{"color_jitter": 0.2, "targets": ["finding"], "inner_norm": false, "batch_size": 128}
Rows from block 2, named by matrix and row number. Rows with one number belong to one attention dimension. Each number is 128 + 32 x the weight over its row's rms, rounded and kept within 0 to 255. All counts start at 0. After the name is the row's rms in percent of the matrix's.
# v: attention value (model.blocks.2.attn.v.weight, 320x320), inputs 160-239
# proj: attention output (model.blocks.2.attn.proj.weight, 320x320, transposed), outputs 160-239
v.250 101 [ 85 103 163  77 147 146 142 150 151 134  96 141 212 169  73 119 150 125  90 129 166 149  80  90 124 134  71 156 178 172 118 139 165 189 178 105 164 153 129 163  98 126  92 183 142 187 127 141 111 120 112 141 158 144 172 127  73  95 223 155 105  57  91 185 109 127 127 148 137 114 168 168 152  98 118  86  98 107 132 127]
proj.250 100 [152 151 166 181 131 109 169 117 165  29 157 156 175 194 165 134 147 111  92  85  87 170 163 128  88 130 228 107 162 102 113  79  79 112  85 145  82  91 159 178 140 180 158 143 104 135 152 193 150 149 109 146 114 120 166 120  64 115  99  93 126  82 117 143 126  72 159 115 150 132 111 125 161 107  85 117 190 102 125 173]
v.251 102 [128 160 134 116 121 116 136 165 103 123 150 128  46 100 139 100 129 137 124 125  92 144 135 121 123 154  95 118 112 113  91 109 138 141 123  93  86  80  89 124 164  56 194 138 131 172 116 117 133 127 163 179 149 130  59 124 112 138 153 135 166 166  95 116 123  92 131  63 163  61 105 103  87 141 136 145 109 112 145 144]
proj.251 103 [186 145 145 148  88  95 159 139 126  96 116  88 115  95 169 151 128 123  81 139  94 202 117 124 156 117 102 115 153 133 118 155 164 121 147 113  82 187 175  91 142  97 111 143 127 141 135 137 122 141 135 181 140 128 104 116  97 110 141  67 148 137 167 127  93 188 136 135 146 146 121 103 117 119 137 146 119 121 146 127]
v.252 094 [195 109 128 161 123 134 158 116 135  79 120  97 101 139 110 155 154 122 121  96 114 114 138  86 137 120 140 121 136  68 124 107  95 154 134 118 152 148 116 144 194  87 101  79  90 159  78 121 101  96 102 145 162 167 111 118 126  91 120  90 148 149 145 126 153 124 168 184 132 162 168 156 148 136 122  92 154 120 122 170]
proj.252 088 [125  77  89 162 113 139 105 168 152 153  97 109 124 147  75 140 125 129 179  95 127 104 127 150 126 145 154 106 110 158 118 143 142 149 171 182 151  69  99 121  43 165 130 143 134 143 124 127 127 162 142 127 100 161 153 137  89  66  70 106 127 112 142 143 151  65 147 144 114  72  92  94 106 131 172 147 105 126 181 163]
v.253 089 [115  62 104 159 120 107  88 119 147 113  85 150 145 173 126 152  67 145 139 147 175  86  83  64  79 149 136 108 170 116 153  99  97 109 113 181 118  66 150 123 149 123 159 144 143 112 106 114 113 174 129 142 140 174  79 168 141  83 105 141 138 169 141 108 120 191 116 173 153 119  94 122 117 139 134 145 147 138 120 127]
proj.253 087 [ 57 161 165 125 130 139 113  87 134  80 123 166 117  96 155 120 109 189 125 121 150  65 140 147  41 105 143 140 152 121 198 177 116  55  81 157 205 194 156 158 123 122 172 141 110 104 140 144 168 130 176 147  25 117  92 193 149 120 127 126 103 233 122 106 141 121 153 151 112 162 131 108 112 104  76 148  61 132 156 120]
v.254 106 [167 205  49 132 127  61 144 173 167 148 141 157  69 148 121 104 114 166 111 105  93 122 127 151 115 183 183 131  77 159 146 136 141 102 150 169 137 164 110 115 156  88  87 139 131 172 130  91 155 124 135 106 125 122 184 101 167 152 152 154 153  71 163 117 153 154 178  91 109 100  74 169 104 180 112 119 140 150 133 138]
proj.254 105 [147 122 132  90 162  88 141 160 154 151  88 117 128 128 100 146 115 145 172 155 115 140  92 156 156  80  75 102  75  85 108 104  80  86 120 178 129 110 129 137 143 159 130 126 109 118 136 112 128 117 115 144 145 129 112 184 131 111  71 112 103 137 125 103 138 132 142 144 117 138  98  88  93 134 135 166  69 162  60 109]
v.255 103 [140 162  86 145 129 128  83 157 112 102 162 147 125 157  86  95 112 114 154 113 182 168 132 107 141  93 171  97  84 115 122 182 140 135 106 122 175  55  59 140 129 108 116 120 138 121 102 115  82 168 102  64 145  56 136 128 136 151 177 116 112  73 140 128 111 116 166 127 101 106 131  94 170 124 148 154 126 154  92  99]
proj.255 105 [177 122  76 156 116 105  53 143 171 111 138 122 130 160 160 167 104 173 127 189  80 161 107  81 122 156 108 152  74 118 135 109 127 123 115 140  78 145 155 117 151  99 131  79  93 163 110  86 144 196 139 168 117 145 132 142  69 103 132  92 154  93 133 171 125 109 113 136 103 171 180 171 111  98  94 114 116  55 148 157]
v.256 087 [129 129 149 143 143 167 173 101 170  92 179 125 103 110 117 113  91 126 153 164 124 191 143 136 114 147 158  59 127 161 117 100 103 130  84 112 161 169  37  79  92 139 120 158  99 144 159  92 152  81 109 117  93 187  80 134 117 137 125 187 146 137 140 140 123  58 125 181  74 169 144 128 127  90 122 116  98 116 179 170]
proj.256 090 [102 120 128  80 139 128 121  73 155 154 113 124 126 118  92  99 154 141 154 166 161 141 207 158 105 132 158 125 125  66 145  72  92 106 161 148 108 113 141  69 143 106  43 172 138 129 100 165 115 142 144 114 170 143 116 174  91 142 156  85 122 114 116 118 110 145 177 113 146 138  58 192 128 204 164 163 137 119 148  93]
v.257 100 [168 123 124 124  59 153  98 142 104  85 103 144 122 121 154 165 135 101 115 140  70 128 123 122 124 146 143  95 129 112 106 117 110 115 119 155 135 133 128 141 167 118 107 124 121 109  90 177 117  98 100 163 141 111 125 152  76  99  79  96 117 130 150 142 122 117  99 146 140 186 107 160 127 106 136 146 156 116 133 136]
proj.257 102 [164  92  92 159 138 120  96 146 201  65  87 112 131  38 127 120  77 113 138  55 107 133 126 100 129 174 134 178 182 120 143 126 117 171 156 135  94 136  98 104 164 174 103 141 106 137  83 114 126 138 124  69 111 141 110 105 108 103 180 170 138 116 168 154  82 163 110  97 142 123 119 107  89 107 180 132 185 100 134 176]
v.258 090 [108 188 166  83 119 131 125 124 161  84 103 132 124 141 145 170 134  40 143 145 111 112 135  67 112 128 154  32 143 176 122  70 139  77 177 112 220 169 162 159  94 160 156  96  94  97 105 135 132 143 103  99 158 101 187 131 147 153 128 151 129 150  92 223 138 129 101  94 188 141  88 122 129 142 150  87 149  49 116 150]
proj.258 087 [100 101  75  88 176 113  95  75 136 108 139 160 101  84 139 133  95 132 127 111  66 127 174 173  63 175 154 125 148 136 113 153 108 112 128  81 126 115  83  91 132 106  68 136 153 150 146 112  87  43 118  85 153 110 138 163 101 134 131  99 119 135 161 141 140 133 123 157 171 109 180  85 127 144 196 138 154 137 143 141]
v.259 121 [187 111 100 118  97 112 136 127 116 124  76 182  87 142 128  99 146 162 133 153  82  81  93 147 134 164 153 184 147 122  94 115 148 126 150  91 139  83 188  67 127 222  59 113 110 186 159 130 144 133 106 158 122 131 148 131 160 133 143 177 144 115 131  57  68  93 164 126 139 102 119 157  44 121 110 168 111 151 134 109]
proj.259 110 [ 94 119  82 147 163 111 119 121 110 144 159  86 147 197  67 102 134 149 137 171 195 178 107 148 121  65 100 107 121 156 110 133 145 142 185  86 165 133 118 129 134 105 155 109 112 102 162 110 153 141 149 173  39 116 131 126 118 105 164 146 121 179 152 159 169 103 139 175  77  78 170 148 113 175  52 161  81 159 148 137]
v.260 117 [ 82 134 164 113 133  95 140 144 139 127 156 128  94 125 104 134 112 122  90 141 177 117 165 106 145 111 113 114  91  38 115 123  55 132 140 169  89 154 112 147 168 124 124 135  82 136  92 129  70 127 191 136 112 185 131 160 115 115 113  78 151 103 134 124 134 123 104 131 150 169 107 192 134 189 201  90 147 142 166 112]
proj.260 111 [118 129 100 108  96 135 118 134 161 141  75 148  84 110 126 123 123 152 140  79 147 143 122 117 158 156 116 101 184 153 183  99 169 159  92 143  82 158  88 102 131 121 146 111 121 129 159 101 109 159  82 128  95 130 143  64 146 151 120 109 175 110 191 143 100 150  70  89 169 132  96 119 133 113 116  82 106  80  71  94]
v.261 097 [164 158  69 132 200 144 117 115 136 142 156 172 157 102 122 126  93 163 156 111 106 108 170 201 127 118 148 152 160  95 117 214 128 142 116 163 152  69  67  93 102 126 135 112 117 117 125 110 123  81 145 129 117 112 133 120 154  99 110 105 120 189 110 155 152 130 135 127 131 122 113 114  71 160 116 174 161 108  78  82]
proj.261 099 [187 118 142 152 216  93 132 161 182 119 135 152 155 131 197 119 179 134 149  99 140 191 129 106  76 152 103 178 123 103 125 161 106 109 127 188 169 180 178 176  62 127 100  99  95 122 164 142  83 171 145 122 150 106 140 127 127 148 144 109 176 116 102  95 139 110 169 164 161 188 115 122 138 100 182 107 104 163 158  76]
v.262 105 [ 93  75 152  92  93 153 129 111 113 170 195 101 127 142  89  92  99 156 131  98  83 122  98  88 109 118 175 145 119 117  87 155 109 225 158 150 100 156 142 166  89 160 143 155 136 116 134 125 140 167 158 111 175  83 176 142  99 151 141 128 142 162 133 123 155 174 122 159 153 127  72  81  89 181  70  93  92 236 125 105]
proj.262 108 [142 150 169 120 110 137 135 119 134 128 134  87  95 174 149 148 156 143 217 106 180 124  61 149 132  92 103 150 154 171 109 121 165 109  65  80 143 149 150 144 123 122 125  80 107 144 137 135 152 125  26 154 112 156 154 165 160 102 146 133 109 127  96 163 163  75 124 118 145 129  86 136  91 107  84  98  85  95 112 126]
v.263 096 [136 137 137 143  46  61 109 145 143 126 129 164 154 109  73 162  98 107 146  80 166 125 122 143 148  83  84 106 157 102 115 114 120 125 110 168 172 121 181 119  72  71 102 125 220 113  95 173 111 107  71 146 102 122 144 142 120 151 142 159 166  83  78 146 170 174  85 103 154 131 135  85 111 171  85 169 140 127 129 153]
proj.263 094 [152 109 117 100 128 153 137  70  89 100 121 166 153 111 164  83  89 146 134 165 111 155 154 101 127 198 113  92 107  81 132 153 121 171 154 143 143 158 169 127 146 118 152 157 149 103  96 141  82  93 122 115 159 143 139 105 135 111 144 167 136 102 119 151 125 113 136 136 111 142 135 168 134 110 172  77 120  99 141 103]
v.264 101 [153 100 102 179 133 121 146 139 138 117 166 168 138 149  60 147  73 109 111 134 136 131 119 153  76 143  89  52 126 154  91  90 167 133  62 161 138 140  71 121 190 135  60 100  79 106  83 111 119  56 123 151 107 155  95 119 127 129 102 159  98 157 145 116 103  74 132 105 158 133 109 124  85 135 140 160 184  92 108 136]
proj.264 094 [144 192  92  74 110 104 137  88  69  62  71 112  64 132 171 126 132 113 129 138 152 111 145 151  99 133 153 133 172  92 155 119 122  78 137  80 160 101 134 127 173 134 151  93 128 186 159 152 115 140 134 109 109 128  51 126 152 157 134 159 148 128 123 144 126 150 171 151 154 181 129  98 134 158 128 108 129  62 121 104]
v.265 104 [116 120 140 114 138 131 149 144 137 118 129 122 108 117 115 145 198 133 155 139 153 155 152  88  93 156 190 103 177 108 101 103 142 145 117 115  87 119  94 149 184 175 125 133 121 135 166 183  93 172 137 114 111 147 172 119  64 187 102 134 153  92 126 112 128 103 167 129 101 148 115 130 137 157 193  97 106 117 102 192]
proj.265 096 [ 86 123 114 150  97  99  58 143 150 175 126  94 181 174 114 138  65 122 116 150  83 168 106 160 170 149 137  55 108 136 131  94 111 112 139 139 121 116 155 125 180 103  69 142 132 133 154 121 103  71 108 141 109 164 119 143 156 139 154 143 190  77 131 122  93 133 124 126 120 102 126 112 148 148 112 142 123 144 128  73]
v.266 099 [114 161 106 139 140 167 143 157 111 115 135 160 135 113  77 166 158 138 114 183 155 159 134 199 115 102 100  83 135 166 142 182 120  83 130 106  66 118  82 138 199 131 162 125 124  99 146 101 133 148 209 135 114 190  66 111 102 161 163 141  73 159  54 136 144 129 116 109  68 140 142  93 134 107 162 176  91  92 126 103]
proj.266 097 [115 144 143 130 170 120 158 124 155 157  85 132 136  88 140 145 132 150  79  99 134 118  82 156  92 167 130 166 141 116 118  91  81 161 167 139  86 112 145  96 142 113  85 114  78  96 116 160 142 137 165 109  99 106 109 116 182 160 156 103 233  45 133  69  70 120 110 107 152 113 130 142 154 114 122 121 123  89 134  84]
v.267 091 [103 157  99  82 190 116  64 121 120 169 191  83 128 112 143 110 144 138 132 124 147 204 175 146 150 120 160 140 159 164 129  45 140 121 118 109 135 155  97 142  96 106 157 159 118  94 127 177  85 130 156 155 120 124 130  78 154 100 122 182 104 146  76 141 143 104 144 160  72 136 171 157 209 116 164 161 134  94  58  96]
proj.267 096 [131 139 167 146 122  90  83 108 152 145  97 142 141 174 145 113  91  86 111 130  98 132 120 120 184 153 157 112 109 154 142 111  96 111 153 192 111 155 127 127 130 115 166 166 123 124 105 130 115 119 155 130 221 121 111 152 132 159 124  84 103  80  98 110 135 126  91 147 103 153 164 141 100 135 133 167  50 166 105 110]
v.268 101 [108 197  74 106 155 157 110 124 135  87 162 118 145  93  82 141  54  59 138 139 162 147 110 100 147 119  55 118 117 122 142  94  83 133  83 120 131 135 143 145 109  82 164 156 151 122 100 175 146  84  85 110 116 113 135 133  98 101  94 104 130 140 127 114 139 110 110 147 115 134  92 111  77 122 151 134 166  97 127 136]
proj.268 107 [153 162 133  56 121 147 138 175 145 114 106  73 129 167 100  90 128  98 154 148  91 119 130 129 115 132 135 183 134 120 155 120 165 131 153 133 128  90 160 159 101 150 155  60 163 164 148  82  82 122 126  94 135 159 110 145 145 151 168 119 182 112 114 138 120 108 158 169  73 164 120 134 134 109 143  73 165 125 106  79]
v.269 108 [132 135 119 126 182 116 178 104 119 134 139  59 141 183 151 153 121 128 151 128 173 101 171  79 115 127 192 100 132 132 143 194 110 139 126 156 130 174  92 180  97 105 156 145  95 109 143  88 163  94  54 119 134 100 134 141  93 126 103 152 159 105 141 173 140 135 162  90 134 103 104  52 185 187 168 115 144 180 182 138]
proj.269 112 [148 128 135 170  96 132 122 195 203 138 171 160 163 113 136  96 133 143 178  90 144 111 155  91 147 130 151 181 138 130 110  92 163 117  87 120  96 186 152 100 178 116  81 111 106 151  69  72 121 132  79 124 159 132 154 175 149 147 104 126 131 126  76  96  86  92  47 131 131 114 124 139 130  97 120 173 186 140  98 181]
v.270 092 [151 112 125 145 157  97 118 161 158 106 104 129 151 119  90 153 116 172 133 103 163 109 181 126 123 133 128  78 106 139 175 139  64 117 108 170 138 207 121 141 135 109 120 131  95  99  91 139 129 111  71 166 123 106 134 164 104 127 119 163 164 116 137 139  39 156 139  95 106 162 180  82 158  92  87 124 144  94 106 121]
proj.270 098 [172 139 156 112  39 197 133 152 124  90 132 112 146 106 166 107 103 117  35 133  93 127 125 148 122 192 190 102 120 115 121 119 154 156 131 135 155 147 108 177 162 104 140 124 155 139  95 109 100  90 120 138 191 116  79  81 122  65 113 173  99  88  99 149 120 108 163 140 134 133 211 148 145 136 133 169 200 145 152 172]
v.271 100 [167  97 140 172 146  87 146 186 116 181 106 122 163 189 123 112 147 140 162 133 157 155 203 156 142 156 141 125  80 108 153  86  89 105  67 144 114 118  66 177 167 138  80  94 185 147 117 149 106  95  74 114 119 146 153 119 118 148 186  91 104 188 122  89 170  99 148 111 121 126 155 120 124 210 150 199 106 132 125 115]
proj.271 094 [126 164 121 121  84 161 140 115 116 113 141 109 168 111 139  69  99 177 165 122 111 141  91 119  90 118 131 154 132 111 109 101  72 105 127 137 143 100 123 164 104 110 150 113  83 153  95  87 142 110 103  55 101 140 103 111 151  45 187 133 104 153 125 105 105  68 123 170 125 123 144 153 163 126  66  89 111 125 157 155]
v.272 111 [184 123 125 177 105 153 134 114 162 131  89 179 167 108 157 139  67 101 122 136 123 190 114 141  95  65 141 129 157 160 129 159 165  97 143  94  78  38 114 133 142 167 128 159 129  78 132 148 146  69 148 127 117 176 119 114  94  72 124 123 195 121 141 209 184 181 119 124 163 102 134 108 141 124 173 154 121 139 145 120]
proj.272 120 [149 119  98 163 118  89 167 138 181 124  75 147 102 133 125 173 159 176 196 135 138 122 164 150  93  83 130 178 141 160  84 171  79  94  83 123 142 100 175 130  92 158  68  91  83 123 152 121 129 143 163 137  93 157  98 176 139 195 113  93 109 144 136 107 120 115 127 105 106 137  94 154 139 151 130  87  86 148  39 129]
v.273 107 [100 151 142 207 137 108 137 194 144 195 123 111 117 165 111  65 138  96 150 109 156 184 100 123 154  71 104 133 147 180 111 197 144 132 135  93 111 136  89 162 156 190 102 118 154 169 105 150 127 132 159 145 137 112  84  83  59  96 172 117 118 156 138  93 149 100 176 150 129  76 106 111 109 113 104 146 116 143 163  99]
proj.273 112 [161 144  89 109 159  96 176 141  84 103 126 124 157 180 115 104 137 102 116 141 178 137  56 170  94  95  88 130 145 176  97 134 140 126 152 152 164 136 177 149 167  92 121  87 100 146 131 137 149 150 149 154  90 143  96 114  98 133 192 132 138 159 122 125 160  65 183 160  51 135  85 200 134 164  92 147 123 152  89 145]
v.274 099 [133 164 126 105 149 140  88  96  98  89 155 180 125 128 157 158 128 158 115  90  77 135 172  96 110 161 127 133 120  92 145 135 130 128  79  99 182 122  79 106 134 101 113 208  85 143 178 131 142  89 163  82 183 112 161 140 137 107 141 133 115 151 132 140 115  90 148 100 127 151  78 121 135 165 116 122 113 142 103 107]
proj.274 098 [123 157 128 123 118 136 174 188 146 143 206 116 135 181 111 156 101  96 213 101 110 112 137 111 158 152  85 189 140 167 141 168 140 117 137  76 133 167 135 121  91  94 131 121 169 158 141  70 133 147 166  93 138 124 133 123 140  97 105  32 156 163  55 189 167 131 144  83 237 177 104 118 189 168 148 119 142 101 108 111]
v.275 107 [110 128  87 158  94  72 127 138 115 155  99 102 156 140 108 153  95 170 162 139 105  19  82  46 105 152 132 126 120 152  97 133 130 196 129 122 143 153 178  44 169 145 106 143 160 133 145 147 116 165  90 150 140 101 124 102  97 123 146  95  90 126 112  89  97 112 255 123 167 107  69 112 143 118 160 105 141 147  76  78]
proj.275 105 [109 164 114 174  96 116 157 146 108 134 114  76 119 157 155 130  61 120 106 105 154 191  85  87 139 141  84  87 182  97  91 140 154  94  72  91 160 136  94 134 183  97 175 106 180 134 139 129 161 112  92 212 121  88 134 119  65 121  89 165 149 162 157 138 160 125  91 149  84 156 174  86  99  76 133 133 151  81  77 193]
v.276 103 [ 77  97 169 128 121 102  87 121 123 143 129 144 113 161 144 101 106 172 107 135 142  99 156 163  68 134 175 120  93 169  80 138  85 133 150 130 114  55 158 132 118 179 117 191 144  75 139  78  93 103 142 110 144 191 139 125 122 144 138 161 136 146 156 144 138 122 130 178  94 194  90  83  89 113  85 107 127 122 208 129]
proj.276 101 [162 149 131 120 106 123 177 110 129 109 154  90 116 137 171 120 122 107 173 130 113 167 136 135 119 121 150  88 123 112 123 142 119  81 153  59 179 111 166 123  95  93 154 153 159 129  80 104 131 149 139 156  91 122 122  91 129  76 150 151 200  89  77  90 156  97 174 159 143 133 143 104 121 172  68 133 124 106  71  79]
v.277 110 [178 136 141 148  67 162 149 107 115 124 117 147 161 125 125  91 150 154 181 143 126 100 122 148 160 150 158 161 177 141 124 167  68 136 165  70 135 129  58 159 117 175  84 153  93 150 174  75 134 121 102  50 115 125 138 128 127 120 157  81 139 138 148 131 140 105  53 138 136 148 170 141 149 107  95 162 159 161 137 124]
proj.277 114 [165  81 108  98 110 159 123 149 117 151 162 132 125  96  94  74 168  60 178  70 104 116  98  87  94 129  91 155 105 109 127 152 139 102 155 139  95 130 108 199  93 126  81 115 127 141 108 192 153 177 170  73  76 143 115 105 132  98 146 146  89 154 128 108 110 114 129 157 127 127 114 143 122 146  83  57  72 137 147 133]
v.278 110 [158 115  54 137 109 121 128 189 171 143 166 156 148 104  95  85 117 157 108 100 131 159 153 164 145 165 125 115 134 127  96 189 133 100  93 168 122 128 160  70 194 157 120  97 134 138 149 168 157  95 113 134  75 124 133  63 129 136 143 171  99 112  87 108 142  87 195 120  98 155 105 161 170 164 120 117 171 132 132 146]
proj.278 105 [127 124 156 133 181 114 151  90 125  90 110 126 126 183 169 139  48 141 125 110 183 177  41 139 157 125 101 113 177 116  82  99 123 118 106 114 159 129 148 118 145  88  83 118 157 116 139 196 102 134 108 139 123 143  75 111 132  75 103  73  59 122  66 135 114  96 133  76 168 107 102 115 179 151 122 140  59  84  67 125]
v.279 095 [137 132  92 151  78 115 103 122 128 108 142 143  99 113 131  96 127 172 177 161 134 126 124 130 110 143 173 101 131  46 160 163  83 131  88 130 100 145 163 151 136  85 109 123 112 188 115 164 123 195  79 147 101  79 147 140 123  96 107 177 176 177 141 146 152 163  91  67 133 128  70  65 100 128 114 159 154 109 149 144]
proj.279 092 [190 120 113 153 109 115 138 188 163 119 153 138 106  99 118  95  90 104 106 112 159  91 128 159 166 161 174 112 160 123 102 114 143 182 142 119 147 186  91  98 131 121 107 111 106  63  82 125 106  83 110 156 203  89  98  54 133  98  77 136  95  94 155  90 143 103 122 141  95 156 132  96 173 130 107 119 137 175  95 116]
v.280 116 [196 137 149 133 146 129 124 137 130 130 125 172 116 135 148  91 122 123 132 127 103 101 148 114 106 139 198 175 153 128  97 130 116 126 168  93 123 151 127 136 128 187 103 160 139 153 127 155  72 157 155 136 155 153 170 114  98  96 130  90 147 123 177  72  79 129 228 159  97 176 155 134 145 100 144 130 121 175  79 140]
proj.280 113 [112 131  76 153  84 140 102 128 178 148 111  81 153 156 114 113 126  83  93 184 171 165 161 116 135 123 122  58 129 130 177 145 116 152 162 150 164 137  96 187 179 128 159 103 135  96 158  95 152 111 186 173 143 118 132  84 122 112 118 206 132 160 173 117 149 131 168 157  65 100 160 161  77 182  93 118 170 150 174 134]
v.281 101 [121 170 141 113 188 155 117  77 171 125 160 121 170 165 165 161 104 117  95 143 132 130 131 188  70 166 142  98  97 121 114 137 141 138  87 147 116  90  91  93 130  92 138  85  93 143 119 116 124  54 170 113 158  78 161 121 132 134  76 171 122 171 130 181 136 102 100 115  84 146 115 106  40 162 130 101 166  82 122 109]
proj.281 102 [119  92 143 137 173 107  88 187 150 138 153 158  86  98 131 102 142  96 102 143 113 107 143 101  79 100 159 138 108 136 231 136 134 111 122 174 137 164  88 122  85 113 154  81  91 145 130 108  95 184 119  86 151 131 122 168 188 146 104  66 136 118 149 132 118 177 144 111 177 119 128 155 120 162 180 188  74 139 104 122]
v.282 104 [137 168 140 147 127 159 130  77  85 107 186 129  85 104 154 166 145 173 125 154  32 148  84 181 108 177 121 125 149  95 114 115 101 112 165  74 155  74 130  78  64 150 153 159  85  97 148 120 131 128 118 123 113 133 164 137 177 146 125 126 149 132 109 181 113 116  76 155 105 118  92  76  90 108  68 207 128 114 124 114]
proj.282 100 [106 118 159 106 188  97 110 108 122 136  78 152 117 161 109 109 189 131 118  66 197 149 149 175 115 159 127 131 102 151 156  82 131 105 115 120 113 131  66 121 112 191  92 183 111 104 111 189 151 171 207  95 111 184  79 128 137 121 170  96 168  91  83 104 124 134 176 142 129 143  97 108  94 147 176  90 163 181 172 119]
v.283 102 [104 193 125 131 152  82 109 182 107 137 205 107 100 111 136 113  97  93 115 143  87 159 169  77 160 125 142 149 131 122 105 140 115 206 168 158 123 196  85 141 130  98 122 179 110  86  78 143 104 165 147 159 121 115 132 117 136 164 124 121 120 130 120 172  61 106 132 145  86 110 110 126 180 145 119  65 138 159 172 130]
proj.283 105 [143  84 177 149 146 112 137 138 122 125 112 129 109 127 151  89  95  99 126  96  74 160 184  86 174 111 106 129 192 143 154 148 143 102  92 148 107  93 131  95  94 129  53 158 171 166 121 117 129 102  88 132 152 164 118  79 124 142 104  29 195 141 189 105 131 148 155  36 130 150  36 145 153 182 117  87 150  60  95 127]
v.284 109 [176 185 117  97 174  90 100 174 175 116  99 116 143 129 158 128 106  51 148 123 129 139 193  56 145 147 208 110 143 156 185 121  88 127 161 145 105 152 109 198 163 128 123  87 167 115  92 152 106 125 101 105  93 140 141  61 115 107 129 143 129 101 152 138 128 150 138  97 132 103  82 167 175  99 209 105 138 112 150  85]
proj.284 108 [124  94  72 123  88 151 171 127 147 131 117  89 168  61 173 131 144 123 185 111  78 113 132 109 127 141 100 151 103  93  96 171 107  74 125  74 149  70 174 105 147 124 125 152 104 128 127  80  82 126 121 110 167  95 178 111  75 124 144  77 135 165 172 137 116 135 117 171 191 151 180  83 111 147  81 115 169 147 137 160]
v.285 110 [105 148 131 161 136 110 162 144 107 128 135 146 158 117 129 123 175  97 119 155 151  96 129  47 108  82 150  55 183 107 150 142 117 107 121 188 111 207  92 131  59  82 151 108  98 101 113 110 141 149 125 108 148 151 140 105 104 113  89 149  81 107 155 170 141 129 114 141  96 132  74 123  74 160 110 144 168 123 116 194]
proj.285 113 [189 110 123 151 158  91  67 107 126 137 164 158 117 124 122 110 156 105 158 167 100  89 141 121  79 162 191  93 110  42 188 129 157 105 145 113 167 118 109 138 142 200 142 158  89 130 143 143 103 103  91 101 123 194 144 105 113 167 153  57 134  61 117 131 135 132 152 134 145 104 116 174 116  94 205 185 158 144 137  49]
v.286 099 [173 133 128 126 129 120  74 105 107 105 203 146 102  78 158 201 194  99 168 131 103 116 123 163 140 167 162 115  98  96 125  95 134 122 105 117 114  90 121 130 142  96 145 161 129 127 139 122 121 137 184 140  87 146 185 138 183 135  98 187 146 142 132 158 157 114 158  99  86 135 126 127 109 141 106  74 148  67 168 146]
proj.286 105 [ 82 134 152 123 173 119  96 173 138 119 168  83 136 110 116  94 109 134 140 176  95 123 131 107 146 183 128 146  62 121 116  89 134 208 123  92 134 160 112 119 173 132 111 109 111 117  89 130 107 126  81 132 155 139 162 127 190  63 104  74 123 158 140 128  90 159  80 133 130 128 148  78 152 142 133 131 130 144 140 148]
v.287 087 [135 140 130 165  76 179 128 136  97 168 107 167 159  96  94  78 145  83 173 153 178 164 106 138 116 152 144 108 171 150 174 199 124 104 131 107 126 162  99 131 148 134 148  69 137 145 128 153  92  83 101 100 127 136  80 108  65 121 147  92 114 150 143  99 155 104 168 101 103 150 121 153 138 157 201 174 139 160 142 154]
proj.287 088 [100 140 109  99 157 112 160 110 167 172  81 145 104 136 128  73 182 116 117 155 170 110 109 130  75 108  60 146 162 144 155 136  50 137 155 144  97  87 105 189  98 121 107  46 114 103  86 129  85 149 194  76  52 110  90 112 118 133  82 166 112  74 134  86  80 124  91 132 132 111  77 150 141  78 109 116 102  97 114 104]
v.288 076 [138 119  83  92 122 179 145 117 156 157 127  58 180 116  99 151 112 165 188 174  64 102  93 115 173 128 191 163 101 165 156 103 144  64 146  91 170 138  88  98 189 113 106  97 168 124 130 129 160  93 112 138 137  98  92 131 132  72  99 108 123 120 124 150 145 108 139  94 147 103 144  66 104 156 135 158  75 135 196 128]
proj.288 087 [169 131  90 104  96 169  92 107 172 118 137 162 128 110  51  92 165  78 103 186 155 143  93 108 166 138 125 139 113 109 118 115 174  95  74 178  90 100 114 127 117  92 139 146 135 145 143 164 112 148  97 157 165 141 103 171 124 123  98 130 131 147  90 133 161 161 187 134 108 158 104 134  92 114 130  67 152 154  83 129]
v.289 085 [156 196 138 158 148  66 172 102 106 122 130 153 134 105 102 109 118 149 122  91 114 162  97 183 117 121 110 143 138  70 142 152 162 140 150 119  87 132 115 128  86 141 130 177 154 170 154 116 100 157 166 123 153 115 124 115 163  99 130 166  95 151  66 163 109 100  93 174 146 121  67  81 142 102 132 142 147 104  74 141]
proj.289 096 [158 172 144 120  85 122 133 101 153 112  99 100 155 144 100 127 171 112 156  87 117 127  95 133  92 106 110 142 120 209  81 111 101 179 134 132 120 181 122 139 130 126 123 113 129 182 106 169 146 128  65 203  85 100 103  99 108 114 124 101 139 133  97 105 138  61 124 141 101 191 127 160 142 159 147 127  68 107  74 147]
v.290 087 [124 158 163 127 133 116 125 133 106 136  96 132 154 109 128 142 149  86 182 146  44 108 125 110 122 109  68 148 172 193 162 139 112  89 122  26 125 144 137 129 124 115 102 141  88 134 115 114 138 118 133  62 188 115 114 123 105 131 118 163 117 183  99 188 151  89  90 159 122  37 125 158 122 116 123 153 100 119  65  99]
proj.290 087 [108 145 203 154 158 142  74  82 109 145 114 110 116  87 111 133 179 140 112 160 150 119  81 202 127 176 111 133 160 138 107 111  86 103 117 142  93 153  90 132 170 128 180 134  72 111 113 136 141  66 138 134 110  91  93  84 106 111 151 110 145 137 125  97 133 171  92 101  74 119 120 164 157 137 141 154 109  89  89 117]
v.291 085 [124 208 168 168 204 121  81  86  98 148  89  98 169 132 136 106 162 125 125  81 132 123 157 158 119  95 125 124 106  81 119 151 123 178 119 169 143 104 124 169  99  92 132 120 109 167 129 114  87 114 137  89 204 134 199 150 101 195 119 191 165  77 143 173 171 108 162 113 100  92  86 172 105 142 116  97 126 178 125 152]
proj.291 094 [135 135  73 136 112 114 171 168 103 116 102 102 197 123 180 129 160 141 165 141 109 160  83  86 105 143 144 142  75  87 150 115 142 102 151  95 144 127 141  92 140 148  98  85 131  86  70 155 129 152 124 163 142  93  61 125  95 137 151 163 139 121  96 110 155 118  77  88 147  95 149 111 143 195 133 160 138 126 183  61]
v.292 077 [145  96 151 112 148 194 184 115 101 160  84 153 127 155 135 108 194 162  72 140 147 108 101 135  62 140 177 127 104  55 133 137 129 157 126 172 130 120  97 150 102 115  82 168 125 101 179 139  97 150 141 151 140 138 158 133 134 160 130 179 123 152 168 135 132 137 171 103 148 151  90 129 186  82 131  89  83 122 136 166]
proj.292 084 [141 165 123 146 101 105 157 149 209 125 143 128 145 120 165 139 131 153 172 112  89 102 106 141 138 106 126 119 109 113  77 145 112 160 157 169 148  71 107 104  77 111  86 148 119 132 132  89 121 132 189 159 181 108 144 128 109  86 125 128 164 148 159 127 154 144 222 109 231 150  36 135 132 137 223  79 159 150 145  96]